{
  "dataset": "short read English sentences (LibriTTS-R)",
  "hop_length": 160,
  "norm": "rmsnorm",
  "head_dim": 64,
  "inner_norm": false,
  "moe": "expert_choice",
  "width": 384,
  "pooling": "mean",
  "label_smoothing": 0.1,
  "shampoo_beta": 0.95,
  "epochs": 21.6
}
Rows from block 3 of a small sound classifier, named by matrix and row number. Rows with one number within an expert belong to one neuron, the router's apart. Each number is 128 + 32 x the weight over its row's rms, rounded and kept within 0 to 255. All counts start at 0.
After each expert's rows are labels from the 100 clips, of 14976, where the router gives the expert most weight on average: "responds to" is what is common among them. Only what is clearly more common there than usual is listed. The data: short read English sentences (LibriTTS-R).
# router: router (model.blocks.3.mlp.router.weight, 8x384, trained with AdamW), inputs 256-383
# up: expert up (model.blocks.3.mlp.up, 8x192x384), inputs 256-383
# down: expert down (model.blocks.3.mlp.down, 8x384x192, transposed), outputs 256-383

# expert 7
router.7 [130 130 100  77 121 173 141 104 205 109  61 132 127 106 107  86 156  51  94 106 105 152 158 106 140  84 130 138 134  86  74 149 137 123 118  62 174  98 146  82 122  97  93 113  95 111 144 127  79  81 141 168  80 111 107  78 106  54 131  99 173 136 167 171 120 179  70 122  95 111 112 115 176 141 122 163  93 135 124 118 120 142 123 101 122  66 115 130 161 168  80 154  89 134 111 107 110 107  97 130 149 166 100 125 107 171  78 113 144 118 177  86 134 132 137  70 148 162  86  12 191 111 182  92 141 113 149 103]
up.7 [124 125 127 208 116 137  94 175 105 160 109 143 174 186 162 173 120  94 199 133 147  73 122 141 176  84 144 105 129 166  72  90 172 112 107  93 177 147 119 137 159 134  63  79 175 104 150 159 127 111 208  90 182 155 107 181 121 105 144 146 132 107 127 218 153 111  93 147 173 138 137 149 136 146 118 144 117 123 151 127 127 157 117  77  87 107 125  92  76 131 133 125 117 163 135  98 112 216 164 165 193 133 138 129 158  97 128 136 125 108  72 123 140 116  76 109  80 159 138 187 157  87 116 119  81 158 118 102]
down.7 [130 149 198 121 116 156 134 177 142 151 105 128  86 122 107 114 102 146 102 135 142 142 162  98 162 104 125 106 148 149 143 104 119 169 136 151 138 209 166 101 111 180 148 168 140  65 115  71 196  71 145 128 120 117  79 201 119 118  91 103 130 124  86 138  55 147 144 100 177 190 141  81 149 162 150 177  99 110 130 162 146 146 126 179 137 102 123 124 171 160  79 136 184 102  63  74 101  97 128 139  94  97 176 162 133 147 134 133 147 152 178 118 105 151 148 183 145 114 125 157 116  84 169 161 176  95 103 178]
responds to: voice: female

# expert 2
router.2 [147 191 135 123 142 164 135 116  50 153  44 142  90 105  90 149 185 123 139 182 132 148 102 179  82 162  70 137 151 107 125 127 106 124 120  57 116 133 117  77 187 195  74  98 129 137  73 116 100 129 138  83 145 134 145 114 174 111 152 106  96 128  75 153 119  97 164  85 150 102 145 110 119 135 102 132 133 126  69  97 126  76 174 102 108  62 165 128 137 131 162 172 139 138 134  83  94 101 158 163 164 100  50 129 100 114 129 119 152 105  53  95 153 117  97  99  90  91 128 117 159 122 103 122 134 118 128 187]
up.7 [142 208  68 104  59 176 136 155 171  95 123  91  97 117 108 102 128 145 109  90 135 140 167  53 108  96  73 134 124 115 147  72 104 122 136  99 244 113  91 125 152 124 122 114 138 132 151 124 148 106 114 162 123 143 135 144 110  98 104 141 170 178 120 141  78  98 106 132 122 142 116 152 108 145 107 131 142 183 128 147 150 119 152 126 162 148 143 130 145 136 123 133 163 115  94 108 167 167 165 138  97 115  44 108 191 147 195 154 155 174 131 135 111 138 187 103 130 115 160 155 125 104 152 138 151  79  66 160]
down.7 [ 83 124 148 126 183 205  71 108 152 123 149 105 148 110 123 160 135 107  95 129 134 123 128 133  60 150 110 211 168 105 138 158 161 123 160 139 110 200 122 156  75 109 134 153  98 109 137 106 153 183 163 142  88  91  71 105 120 152 119 141 138 142 106 142 109  94 131  95 171 163 197 119  72 146 133 139 139 166 148 138  93 166 104 170 117 160 129 148 158  97 134 133  80 156 179 135  96 128  80  67 135 152 194 118 157 136 131  87 124 103 163 116 171 174 192 132  99 125  84 145  83 140 131 131 189 105  60 155]
responds to: voice: male

# expert 0
router.0 [167 134  95  85 125 153 125  88 155 147 171 156 134  76  91 152 150 102  78 143 133 165 177 150  97  84  95 137  80 109 114 189  98 132 113  91  93 154 103  83 174  98 166  74 115  79  82 108  44 109 138 141 111 112 119  99 183  93 139 115 160 100 130 136 114 169  89 131  68 119 104 132 159 129 133 140 121 147 135 106 131  99  94  92 102  77 138 121 155 146 104 143  99 134 156 100 112 122  73  75 121 132  93 167 112 119 114 108 150 151 155 122 153  68 110 108 124 105 112  61 108 140 148 133 125 149 149 136]
up.19 [123  99  91 159 115 104 123 138 112  99 170  94 163 186 147 100 102 143 108 116  78 101 131 107 136 146 156 108 120 113 139 142 156 100 144 120 126 172  96 156 135  65 138 152  87 118 190  90 171 128 129  77  98  94 142 173 125 156 180 112 165 128 139 136 125 155 178  77 145 135 129 136  87 172 136  97 133 116  98 114 139 135 113 170 194 132 104  63 105 136  88 100 124  36 134 141 121 149 126 133 181 125 118 125 131 127 145 108 159 111  83 120 123 185  89  96 170  34 178 122  90 141 161 196  96 176  97 125]
down.19 [ 93 140 153 214 105 178 132 109 112  96 127 167 137 119 133 135 177 174 125 115  93 134 190 153  81 125  63  59 138 125  83 121 164  84 121 122 150  83 123 154 110 127 110 115 135 134 171  88 187 196  93 135 150 142 131 156 132 104 130 137 112  82 145 116 131 138 107 120 123 145 191 140 172 113 197 144  85 113 121 139 143 124 164  91 131 171 133 134 122  96 138 104 100  61 175 132 149 149  86  60 107 152 164  83 159 103  90 140 113 151 105 116 124  95 130 109 114 112 170 123 117 114 135 150 118 132  99 190]
responds to: voice: male

# expert 6
router.6 [129 120  39 103 106 128 166 111 197 157 171 104 143  97 152 130 171 132  33 104 134 142 162  96  72 128 121  62  83 142 110 122 105 182  95  27 105 131 114 107 131 110 121  74 112  65 124 104  88 109 106 171  88  98 114 114  97 111 114  96 171 113  74 121 121 101 136 116  94 116 127 124 128 119  86 150 104  88 157 117 127 131  86 116 120  86  95  56  96 105  62 133  94  85  98  97 141 110 117 117 105 124  66 120  77 116  91 110 140 128 113 132 117  94 135  97 114 177 140  44 137 127 145  99 142 121 137 165]
up.19 [107 167 119 159 151 137 159 165  99 153 103 162 161 122  90 141 129  97 159 158 198 128  98 127 133  77  96 163 133  92 168  97 208 129  68 149 128 153 140 102 159  78 124  84 142  54 129 106 129 116 136  49 139 123  93 114 124 132 116  47 158 198 130 114  65 108 129 145 145 154 139 141 117  77 125 106 112  98 137 157 132 178 171  91 109 125 113 122 164 130 136 177  99 114 118  96 132 175 157 143 126  87 125 131 125 105 199 161 105 137 142 150 151 206  91 139 132 152 103 113 149 151  94 169  89 121 131 167]
down.19 [222 124 128 162  99  82  67 103 149  80 100 143 109 175 190  86 141 161 119  55 115 137 170 133 111  95  92 150 164 139  84 101 178 147 147  72 101 130 159 187 116 116 128 123 133 174 102  98 113 144 165 127 175  47 148 192  94 135  91 157 155 129  79 109 111 102  90 195 125 147 103 130 166 135 181 161 191 126 112 110 157 137 111 146 132  96 161 133 113 111 104  62 147 165 163 145 109 145 145 177 106 139 187  81 130 178 116 126 125 126  60  98 103 147 155  88 128 180 128  70 142  71 175 109 140 113  64 118]
responds to: voice: male

# expert 5
router.5 [153  96 119 105 166 121 151 111 108 175  99 132 148  46  79  95 167  59 121 154 118 148 134 126  52 119  98 122 132 101 123 187 122  98 123  51 110 134 153  73  91 146  94 157  95 107  95  89  50  67 118 123 131  86  85  69 130  61 189 132 116 108 103 142 113 130 169 117 135 176 109  84 164 109 117 162 105  95 116 161  91 115 102 151 139  71 136 154 161 129 124 166  83 165 130 130  94 107  94 159 169 125  94 143  75 107 101 125 141 107  83 113 122 102 109 130  96  91  44  72 155 142 147  82 113 116 136 122]
up.19 [162 205  97 123 112  83 149  54 141 147 103 101 112 135 196 138 120 132 135 107 114 155 162 129 118 142 135 129 148  90 153 182 131 182 131 155 146 138 148 175 121  93 121 150 139 170 149  58 204 122 132 165 114 158 137 161 120 154  91  95 123 156 155 112  93 155  75 135 109 127  80 153  98 168  86 159 111  68 117 133 121 118 148  74 113 138 127 141  77 121 171 104 167 112  85 177 136  83 148 119 119 124 119 110 158 138  98 104 128 168 159 133 131 112 104 227 131 133  77 145 131 139 151 114 157 125 142 128]
down.19 [132 161 150 106 151 156 108 149 112 115 115 169 126 134 117  54 165 116 163 100 144 108 122 100 159 176  66  93 162 116 119 103 150 144 112 158  60 128 105  88  76 158 135 140 121 102 177  95  79 157  91 148 175  99 126 122 121 132 156 151 120  51 117 149 152 134 124 100 159 123  96 118 127 141  96  82  83 122 157  95 168 123 141  76 141 142 178  79 113  86 155 188  70  71 173 119 127 174 144 148 146 116 162  81 151 136 170 142 175  90 108 103 118 121 147 115 125 122 130 137 127 107 149  90 175  89 159  79]
responds to: voice: male

# expert 4
router.4 [102  86 182 124 105 175 105 191 210  73 185 129 149 148 130 129 115 186 133 138 162 151 138 169 130 103 156 128 161 114 157 142 176 149 145 201 172 110 131 136  89 145 176 108 141 166 129 160 169 172 150 141 158 175 154 151  92 179 109 107 113 160 179 107 139 143  73 185 141  88 139  84 130 158 143 159  88 163 105  87 153 118 149 166 118 134 130 163 118 104 110 106 154 135 148 154 134 135 131 140 135 206 160 131 141 204 127 141 134 165 147 127 160 164 160 101 143 161  95 139 114 162 153 149 115 142 137 129]
up.19 [155 154 110  72 105 139 116  86 120 167  97  98 113 190 130  93 148 120 110 162 138 127  97 135 124 104 167 156  99 129 142 108 141 155 150 107  79  78 109 123 172  94 139 112 151 226 129  93 103  89  84 122 144 141  98 123 144  89 127 141 140  89 113 134 139 135 121 134 131 120 108 120 123  76 158 122  96 118  96 133  90 121 138 112 117 117  96 137 101 133 161 167  96 146 123 121  84 106 126  48 126 169 213 113 145  97 142  75 128  91 172 143  33 163 101 184  56 124  82 133 110  87 137 124 139 116  82 113]
down.19 [148  65 105 162 139 130 140 138 133 116 107 161  89  76 100 156 104 121 144 134 145 124 126 153 105 112 170 128 178 132  88 135 114 153 135 150  79 158 154 118 164 169 103 131  93 138  97 148 102 120 145 110 167 192 107 155 117 131 167 166  56 114 113  88 132  97 159 106  96 124  76 147 182 100 124 146 108  74 123 124 156  56  99 117 186 149 140 155 166 170  92 157 149 106 103 153  87 139  76 167 164 132 124 123  80  71 165 141  80 146  86 151 138  90 103 143 184 138 117 181 155 111 159 125 124 135 154  78]
responds to: voice: female

# expert 3
router.3 [146 142 141 140 173 116 110  82 109 114 109 111 147 149 168  79  47  94 146 126 141 158  66 106 137 144 140 150  91 151 110 110 128  96 146 132 101  98 135 171 179 110 136 162 112 124 174 121 152  66 120 101  73  96  81 110 155 131 134 132  95 123 152 142 122 107 158 114 111 120 140 183 125 104 127 113 124 113 145 179 118 166 148  90 116 184 113 144 152 105 137 129 121  92 106 160 108 146 125  41 104 103 192 136 197  95 180  97  88 131 164 123  99 115  91 188 169 123 145 156 129 108  83  69 167  90 148 121]
up.7 [209 167 176 103  90 120 126  99 140  87  86 101 104 113 122  99 142 135  81 141  84 120 135 137 163 123 107 113 131 122 142 121 192 169 125 162 103 100 164 150 109 150  91 123 114 117 141 123 122 108 109 158 107 155 110 154 183 140 170 124 136 108 128 139 174 135 123 144  99 143 140 182 135 191 154  70 114 213 120 200  90 115 143 166 124 115  90 151 149 126  79 170 212  93 119 151 190 131 149  83  73 135 107 110 230 135 137 137 120 121  76 110 113 131 163 144 122 131 136 142 140 100  96 146 130 178  77  75]
down.7 [154 131 156 175 153 135 103 161 105 214 128 109 143 100 128 135 112 141 147 117 129 118 165 140 122 176  73 163 136  93  87 165 123 152 101  88 189 131 155 166 173 132 128 120 156 139 120  90  95  93 129 135 164  96 103  96  81 174 165 115 133 131 173 107 129 102  99  98 109 169 144  92 140 103 159 169 166 111  76  99 137 191 230 167 129 199 156 169 124  81 117 155 111  93  89 152  98 131  48 182 130  91 109 162 123 153 156 115  93 182 165 114 134  84 164 155 118  91 149 145 143 159 157 144 108 110 139 133]
responds to: voice: male

# expert 1
router.1 [131 100 115 127  71 132 121 137 126 146  93 151 116 117 158 113 130 138 127  89  97 108 142  85 130 188 123 102 159 155 160 140 122 172  96 106 141 165 124 109 103 132 164 154 148  53 150 116 145 194 128 157 115 101 194 207 129 165 156 148 148 124 101 140  91 135 180  83 153 150 115 176 122 127 151  93 162 126 185 101 162 161 111 123 164 151 132  78  97 145 131  82 144 103 176 107 168 110 190 165 148  73 132  97  90 141 119 146 119 145  92 160 153 129 150 168 173 130 179 115 104 127 103 124 134 147 105 123]
up.7 [130 173 107 174 120 153  74  57 133  72  71 127 126 154 183 107 156 162  74 148 146 104 124 153 198  94 184 147 168 135 165  85 126 127 145 122  83 104 128  97 142 117 181 172  89 152 141 119 116 144 121 118 134 136 126 138 184 128  91 176 144 140 140 109 124 105 179 117 115 175 111 142 128 145  97 117 152  91 156 181 197 147 117 120 218 128 143 103 121 149 124  76 151 105 181 134 105 108 185 124 110 108 147  95 133 120 127 137 117 138 128  93 112 157 225 223  92 159 188 153 116 104 150 134 174 168 146 112]
down.7 [141 131 169 130 104  60 130  85 135  80 107  95 132 121 156 167 137  96 100 112 140 145 117 130 151  87  72 104 134 106 146 112 129  90 125  92 132 104 170 119 187 108  80  99 117 155 149 189 142 153 137  68 118 135  81 122 143 138 191 158 123 131 148 147  52 177 110 151 109 112 143 135 110 167 110 133 132 167 154 120 155  83 123 116 138 102 165 126 117  69 125 113 146  95 170 163 127 122 175 138 118 125  78 170 143 165 158 124 119 103 120 109  88 128 164 132 122 144 167  92 128 127 179 113 118 138 177 104]
responds to: voice: female