A small sound classifier, trained from scratch: layers 16.
Rows from block 2, named by matrix and row number. Rows with one number belong to one attention dimension. Each number is 128 + 32 x the weight over the matrix's rms, rounded and kept within 0 to 255. All counts start at 0. Numbers have three digits each.
# v: attention query, key and value (stacked) (model.blocks.2.attn.qkv.weight, 1152x384, the v third), inputs 288-383
# proj: attention output (model.blocks.2.attn.proj.weight, 384x384, transposed), outputs 288-383
v.314:118100157146237139091125106102139120153160099169151125123167116119113086118090101058102082152168102106137113171107158148112174056148148120096096135073125087103115130096139107119145126099088096130163142135109139058111121138109102106130118091128159191107091075132132155119083124102173171103
proj.314:172121127102122110203091170118173161074119122180125082138112116113106119102113073140143206127103138109100106127119088114114142160111054181179122097159088144091141175127173164117146140138103185143121101125143108122115164144111138075168207150105129085149154140140068148148144182143160138166
v.315:142128119152115131161145101172117150119152144103123121108123096174082159141119132123106185124140117159106090182160090114150144176088169101136134132092125193117144144135084145109111146155143149087162099203145100140113104117120149189122109162130116139128154144127128126130111114122126168105
proj.315:156131146087108141120180144091095125173118120165146156203125121139201117167134144106121147099140177096147095111131109109114105088132136116132118169130121138158114100127096128147128119184147147108131134096157112122143093141121043116155094166063122152166078068122126138075143101135107063152
v.316:205117159119170117108129135107137093127114134180112136053105125086144046108161094084139187200160104076055136079157075124098126031130089153183174180096119104173088129112126028074088146120144151137189151137153197146187181129151125133153130122037183138134118146217164132158187118066122097182
proj.316:037079128102158185132112082201066118162150198092101117068163142143149190157112175196063116126098160084088188146136199183107091147133119103123097150127148131017077150103103139173086111070157137141165170109165112129109140120101105111146084132140086143133173097168174100112085093107146134166
v.317:118146071066176182131154086095146130076110142143067108213156137152082027113077098109070184150123125106075162097071066122177096138055099123157107157138101098152099168180151115139084162145166133063195132160176156110171159178140173109128126111162183140129076091132149150125174172137146076151
proj.317:132082152149101126147121140135122115111134157110130163092146170091175127202130076154094126040152121192144157132137200120119079079106090073166056114104114107209118096139142109166076111101128110162181210108147126159132107118061151092103130080117193172190139169140089095139075137138177112111
v.318:168163095116132092127090134147195175175137139154125094149136145107125122067135142109151190044129148134144121102090119107123158112109128149091109142160159124079101159158135089176111102111119173099131152097136135096085080139144100121138110147161104137134147136159167139132119146115085127114
proj.318:106093151148079133078102113180081153113152138100144143113107132163172106133126129116092100152090128118163086162145113111166155100129092173125142080093168122138069144170113143152126139136110152113105080150138094118137168155148145128069166132181134118147149103110164125160085082087078111145
v.319:099151113100110102139100132135123098040130164138153091125152166160144126158117106107121160159126131092111129108051093068128147152118092103117091151151125150133073144148098127111172141096123133144107107080130184121143114087166166164114102094125140109125170102105136152169143143173080133113
proj.319:106153156142097132131126138128121095135089173131077144127165156115140200137152120122138154166115117177138136145087157090084169116111153128101124089198148087162144115093139149153135135170122144082168088149092105098145110059068108107074124131087106076129137101092143133119139099129177088180
v.320:160109107095058163131117151158121180153132189099105142197090125172141130185165163079133088062138090150136082141120160132124111125060213112098161122140161144156155120104099116145096124107143056155201077076125145154162181152078137128156204161121173041191134139182154119101141124136096155131
proj.320:121160117152122118110150124117141099044132097131120126134116136135069094113063143126115130122121113134153209181084161085145135060150124122129198084141097167049129091186102086176132139181116137109149114143121096185075079089098129096121169125144096137099150152117121122131154124180172083123
v.321:111184065175140099156179112044119149128181105114163125113091147122175149120145129153107121148124162100142131056152137113090092108099092057161125149150114038077064086153135103169129142092082179177065169131188118124074111112208163117128090148188114149056134183129103095124144126126078215019
proj.321:072085105119090129159155137100097096134072115157152137137147144121064179138140067113094159126143216100151128179136136139146058121106110153117189174131072118147190072104143104124131119166012114101149143137092121093112098086129092093135139067105114175149139132102091121172108128103189057176
v.322:161113122129078127097097098146086141102084121146061176110169110122122096145087098081111105095091138140138156119137123126125137104096035120145162127164209114126203150111168121157102166187133141110178065131156084141102113120143091145181164189118152097102126137128110068129142061120137065153
proj.322:141137145094150128150139102158150107147183138124136076164103159134117136111154195129137167083196103129167082109139097164157117138123105228125147106106129139104130185112105122168140124089132129072127074126135120130130111107091038133116156149170114154157159143109109167137145174157128145151
v.323:126136108086143136115149139138114125134109131084105117120085093066181113104106087130156162120142103087152090197104152155102140119113154183091125091129063159108116214104117128149175061151133142136192172147141167110100076124101134116117129085078148091141162207113118140140115129084160119130
proj.323:118078124132163145160180141135139133111085101141099161133138108115067161092126139109130118127113182149150160111169164121128086131134136135156158156124208141148163127140151089167147121085112120070131140130118130092187134166129112111090156094206086085157161165118156142116127115181181111086
v.324:129087146065089159138089120102129152186135148195130176080130107143207207165210089133166109062146109086123089137142032103106095180132102149110120161170138109126106112112130172114132122150158153125146066119176146147122128147049142100109162138118148169092107091132113134123143133111161147147
proj.324:103125137129082153057112127068117133104141116131143154141158129158089156119122176120090163172112171138110134111104100135092100127102035137188184137098140135111182083116101088114129097141104142128121120107111122132128132160148125127120076147170114153124125092148123071163144128123159154127
v.325:094155163135113130084102124199161158111143092218107160124146085155133151160047145124100156101112150123185150122150099181110151163134143050104110180218179074098091100093123134099121149145123155078129083152168166200153131100133101117096166118134176102146105137078105114146118084156155093102
proj.325:163191090065138122162169144140117128164166128103088128113066133151154125210130151116106078149168136130107136103094130046124114150089062138161148136170097067143102156173099156117177107156100129127112129087173144165080076045120112125111031176148117149121109182121119140158167118076177128233
v.326:114158139176033125097129122130107154119135106165153154134128186156125169128111131150166177147148131127115125089161110184135129120156076101181093125155143029083123151110136113079091172142161154109128103159152110150151099103133164162120108163052086168124123166086197119106122139170127106119
proj.326:162108106108115114144142120104136108142159165166118070164111102123094070130081180092097097104097077063122183149063119107107150121123123138091104061140179167096125104126152108140129138116119122088123114086098098097111186104104113083123153123190150125124113139055120154096124128076145111107
v.327:171140121095130115085108108086103112127114138172137176133128151149118142131204097155182116115131067101180161035128118088091157105099083085180125137176167086126089098184097107106068093160140076132085171114171171144140144177178131144152154134107143191096105101176109073131124125139078102163
proj.327:104128148127112149152132124099093133048126096158138127126121098163099128080182136149110147143061108141124107144151124208110154135135108115129121110125098125104135101074130178166157169144095146117126173145143127158115110090171085106158176181147106080175140122113161166102109126162177143126
v.328:127106104143224093124169128121083102152097157043126107144134092102108056159111139040109140140154088170095081181142114076110041139147173215202108109098137084129109093116128140148132138074148123150109200144143164081112110136059146070140092148145159236115119064083048148209122100088125217145
proj.328:058084144132143163116139146089129152174109070189126158110171200126124176085172101112096144079089190089113158118105122177141116138135083154064204088122155176227191113124080120120100101139131076165173130170152121143102112176156117124145176138151128104113150149102110150083138149088204078112
v.329:093108139110157172156141100114127099093132170115116153115099067099117156122138148088092138125106102132096114085099088070080199132084148137111163151089084176117128117084170133132109207112127153084093119111147136152131155173093066158136155118144138172098140054170066121120111200148116184190
proj.329:154122051156107114059070118144137154192133135109105125117170147152155128099154125135126149156133107145123210146136097125130153194151151131103110181105107149207146113128150152091110155140059117154148109129151158135112075145086125122136107084136147099127093133112176121183186194101151108111
v.330:107101090146137099195191113211149063165142121121139131175126112103008143120105123071103129183144129139138208125148067162137068143076113205146063078080073125108162137141154157150121154157141143132120093130005108152136145177139146181119179119154047141149122178120124124066107163086129208090
proj.330:102063117187081123081169062076084127140044117082094156125177160121058124068073092133096122127149137119104085089110172115065165092086114152147133110151116099206143072125103096136118085080093174188060136160107142150164122074141186096141116148082149157112113135070089053159136128117126132073
v.331:131172139087104140146135120108079137177143104199146169102183110167182084107205115169117179106068192106137148142114090173115148127186182169076133171095132144087086185144188093071118113135147111033103129100142108175144110117103143107127154126160089035120157096175205148126118178086151090117
proj.331:154134087163158096176143112091151165088138120145143129217093115132109183126067139100135124102153101172121092134058172085124193142151121144212126094134170161041191171127124126132168130177143175152164128129129097122111138135150121145106162140131141141152127122116091124103117083200103135135
v.332:148141094120151123158134127169131113174091109110099129162170145121086106123148125119079130071144152125122164132144099163117137149141157158128112106138145200135165184095110145111149103116122072099117119141165112112163104147041103116130116143120143101156165147175177126133125134125154128054
proj.332:134162158186149116100139136155162158134129177125118193135116128139120100115121129103122107137137117090166132118115191103084156101160128149119149133149159096184157161136117120136091108151131149146139074130134087119147149113161125091101161111126136139099104140141151125143110139156187121175
v.333:089110169141173112146112149157201126116137121126114120108073136133141115137113095128133166157112111110100146147076161147128168158131141096108118097134123084137116119133108100103167117132172117164168137175116122098119131137163125094159108125156098114197121116142103140123141143132172114092
proj.333:106087157119082110109169109114138174136135152145098123153139144159122141098141093116135079117114141171126073109146181083140111155189187098134105147131143136151161133105107123083139099166132112140143075139087117124145096099162139124154157186069164139129116120119111094169137117128143128126
v.334:126145194168066152113082123123079104143131042190137159154112126107152104129187210141122113191044094078107120142158127175137163106192168158109108176136128118062084109182161096070162132179122104099150104086099108133155164068067194147153121157070122062132191145105107129102169073136128075095
proj.334:164122071100098124179152093071090138141096134146148079159086109101130111096151108091059071153141130094090207131190120123141087149082133141141129000136125106081132118055148137154134183129110111124084151041098157130074123093182102145093134123099150148135073093034147141125112136177170128124
v.335:123159108135098098139066130074153114117116117137119150143139134099148053145144128174113139176115105091146145103094107131111130090099143141129164052133120132100161093193085108114135130121129150113119158125091133135119155161145112104114160084125134089109134158112114118095144118202146183142
proj.335:124120097094045066161117069169078154156107123150106142116116137137129178156146153159144123156129131124187147120156125107143151109107080098117144126170116082098135123135152155117164171130113107096157039119160101143169165099112137071168083191139123156123087103089118133167156095096029033088
v.336:152115132094153160116088131089110128111095170079155127117135120119217108129047125135112129119123168186194141128050179016154162104096186172074166110115171157181124097100125094124133102108100159195193154128128167134132168206076099114174164092183183132083161130136102113070114161126182127203
proj.336:121184076134172112116121112168118132116066099121084155118215106141149125060148087124099150108081180114121113168155102182112119122191140135086071138092119137127109155118128125132161120133142121124090131090150144057141082098138171082123066165170119066131103147128187167133201107100058138127
v.337:122150119108142099097114138080100153144126155127165120102150137113156144158155147225135072136129139109117060108133194206168168137159190074125132156137134079113125114100124084127132143092124111169122168068146081103109105077113135163122134194077155185191133120150093108093174138164110134133
proj.337:132170164092192104173137135129118134144160116117116129074093138157137112099120135124127135178102108111146076107163120089113101177168126180081141076139118096064124180130095160105144105153183112069134077095172113093211126156141097148132155153193094137153108126166141159116136126176131108126
v.338:124119096147173145112126078161107103090081159095117147079141115113107106169075104113112180089113117137149124171130108140141094101081117142129096092131072133174133100101086192075199139107105145142118090109106172132157115124135133113090115125171140127123106235187134153161132077082123108165
proj.338:086101118193167163120136135144147112079129112226126136087149162125098152118071076158179075128128133140113192130068126169120153113189110156066084185102148175071207083076110174162092130117112093129137148107129161128167138070191190194156156120109141144123119102096184132059164173139138132129
v.339:119096085183128175123147163144058184174135136146127163157150109165153110154155149111091144119196131121098169128189161221099071102162182126125160127130175159096122144068136071100080129126157056107118117094122104139104156140076099125106142125130040039100103146126148113129193105181176060086
proj.339:124139105074077116127167182107109069147125094135139102119115083108198076202097206077154066172120054165109129120083146105149103090098175148127194106180165139175149111126139159113144119168211167133145172132104122136121121083145130133149078155145106123188080187054072175179105093166151202167
v.340:096143079103125099087201108123145137188141143160116174173106120124126089124151132071127064163110117131132212109131150172140090124113131116105131132096109138125134106143142115194137112113081100104189143163118132094108121141146122124102142110103078167132067140077129135162156129136121114154
proj.340:161124144125132111130125080116148105116093081074176190153143119126152154094118145141115138144125153105070090161128112130148147111128184188132135178120146149162085110087098116122164153131133099138101117147116115225116160191128052119119152058146156027117096147168075114097102141127142101165
v.341:122128114130060112106130159181152128133164102106070161145102117096070140147117094170149125153094122143173140088185094117158127103150084110145129125109143132109143148157135126144131085121129125145081091136115117151186148180169111102132106159078143148134117192141158093126129142115089159133
proj.341:134138143127061140145159088079102120126139111126163113111140150119106109166155115172105131076149130071110107121151153072096137127097121110197111113160136137096087107130114135106121163110071132115119111095108090122139057100134120116151123119132134192114051128089106149115158161121185099183
v.342:164102098111129117188160110075144100096152136146119130143148137147097107141157106139119103118120166179081107130128188058132143125140129149105172169148153076141139109181091158113089206123144100121104121134166151100137113125136127119145092155133080134091086096125111093181068158103109149115
proj.342:127117115154182152140158211116137167147127109167157185143116144068149162114090121165141120157129099120173220138154121175105152170150169021144071194116196204141154102126135167084112118144145160141179082128153127150161120220187106154145083066073109116137199111151105122106101174136199107118
v.343:093082157113071073081123157094091182118176149154158145078107140160179079096142154150145103118141072131186103097150147125141120132148155148126123146121127125121134104080103077077067117095110133071137104046145109116091127102172117138138132157144063020108211166100157146080124101086158128093
proj.343:135188091115136136136135153127070088136108124129133033081089132088111144142084141148114135097145127145181084121163079138149080062112133071115158137079110139179120093155166117140182135089114107113134085193104099107120091091127112122057139143171116128147152137099152127149152095116164202122
v.344:104083159131150085123103100108142127158109145112142109120107143120162099102139113108147132086130122123145147110101125126150184159123145162099123196142137088160132128111149116145126155156136118093176134118148103238144103143141137142203119125175140158129165137110098149087148089085155171133
proj.344:113110132145065144136113160160147130109071133113130123173120122154048148115141157089079142145101130170176173108114184099113116171112126142155198120111154118082095120121147124169092159067094160110122109133113136123091104155103174128085116193086133171134116188097117059178110097157115189084
v.345:110106070144100090121091105156145102196039118116052126149180149070079131080105121089143156124076146160158151146177038112153078147125098168113141164104078125130143160166145091123162113074119071147154176099057122107101097186120118140108097114109144123062113191092153113153108148066122159100
proj.345:109100152125157130122172093053051139129147118105205177169134130100142108186149093107078131088130122155064130087121106151077142150144154093137072154157164116122151136164165210128123119131118058159092114134116116119102176095162133102142180112128119148135154057126120183113114098157152094127
v.346:140091137118156146130154144172123144140172132116157113113151134157129108083119133127118137193128128078157091097159143122166070098138099085151182113149127068095127089090119043123122099070103140158128162108161127103156139165165121103138123100110065089153125152139132105075142095088097122091
proj.346:100131107125125101085098084114113129106094088173096134171103153105156093126137113095134115086083149161123163111076112188142176181149197104109142183102084160143171116156140155142112094111151115154142107131087106129119091064147167108112145151163096119126098153165115179124144107160160142106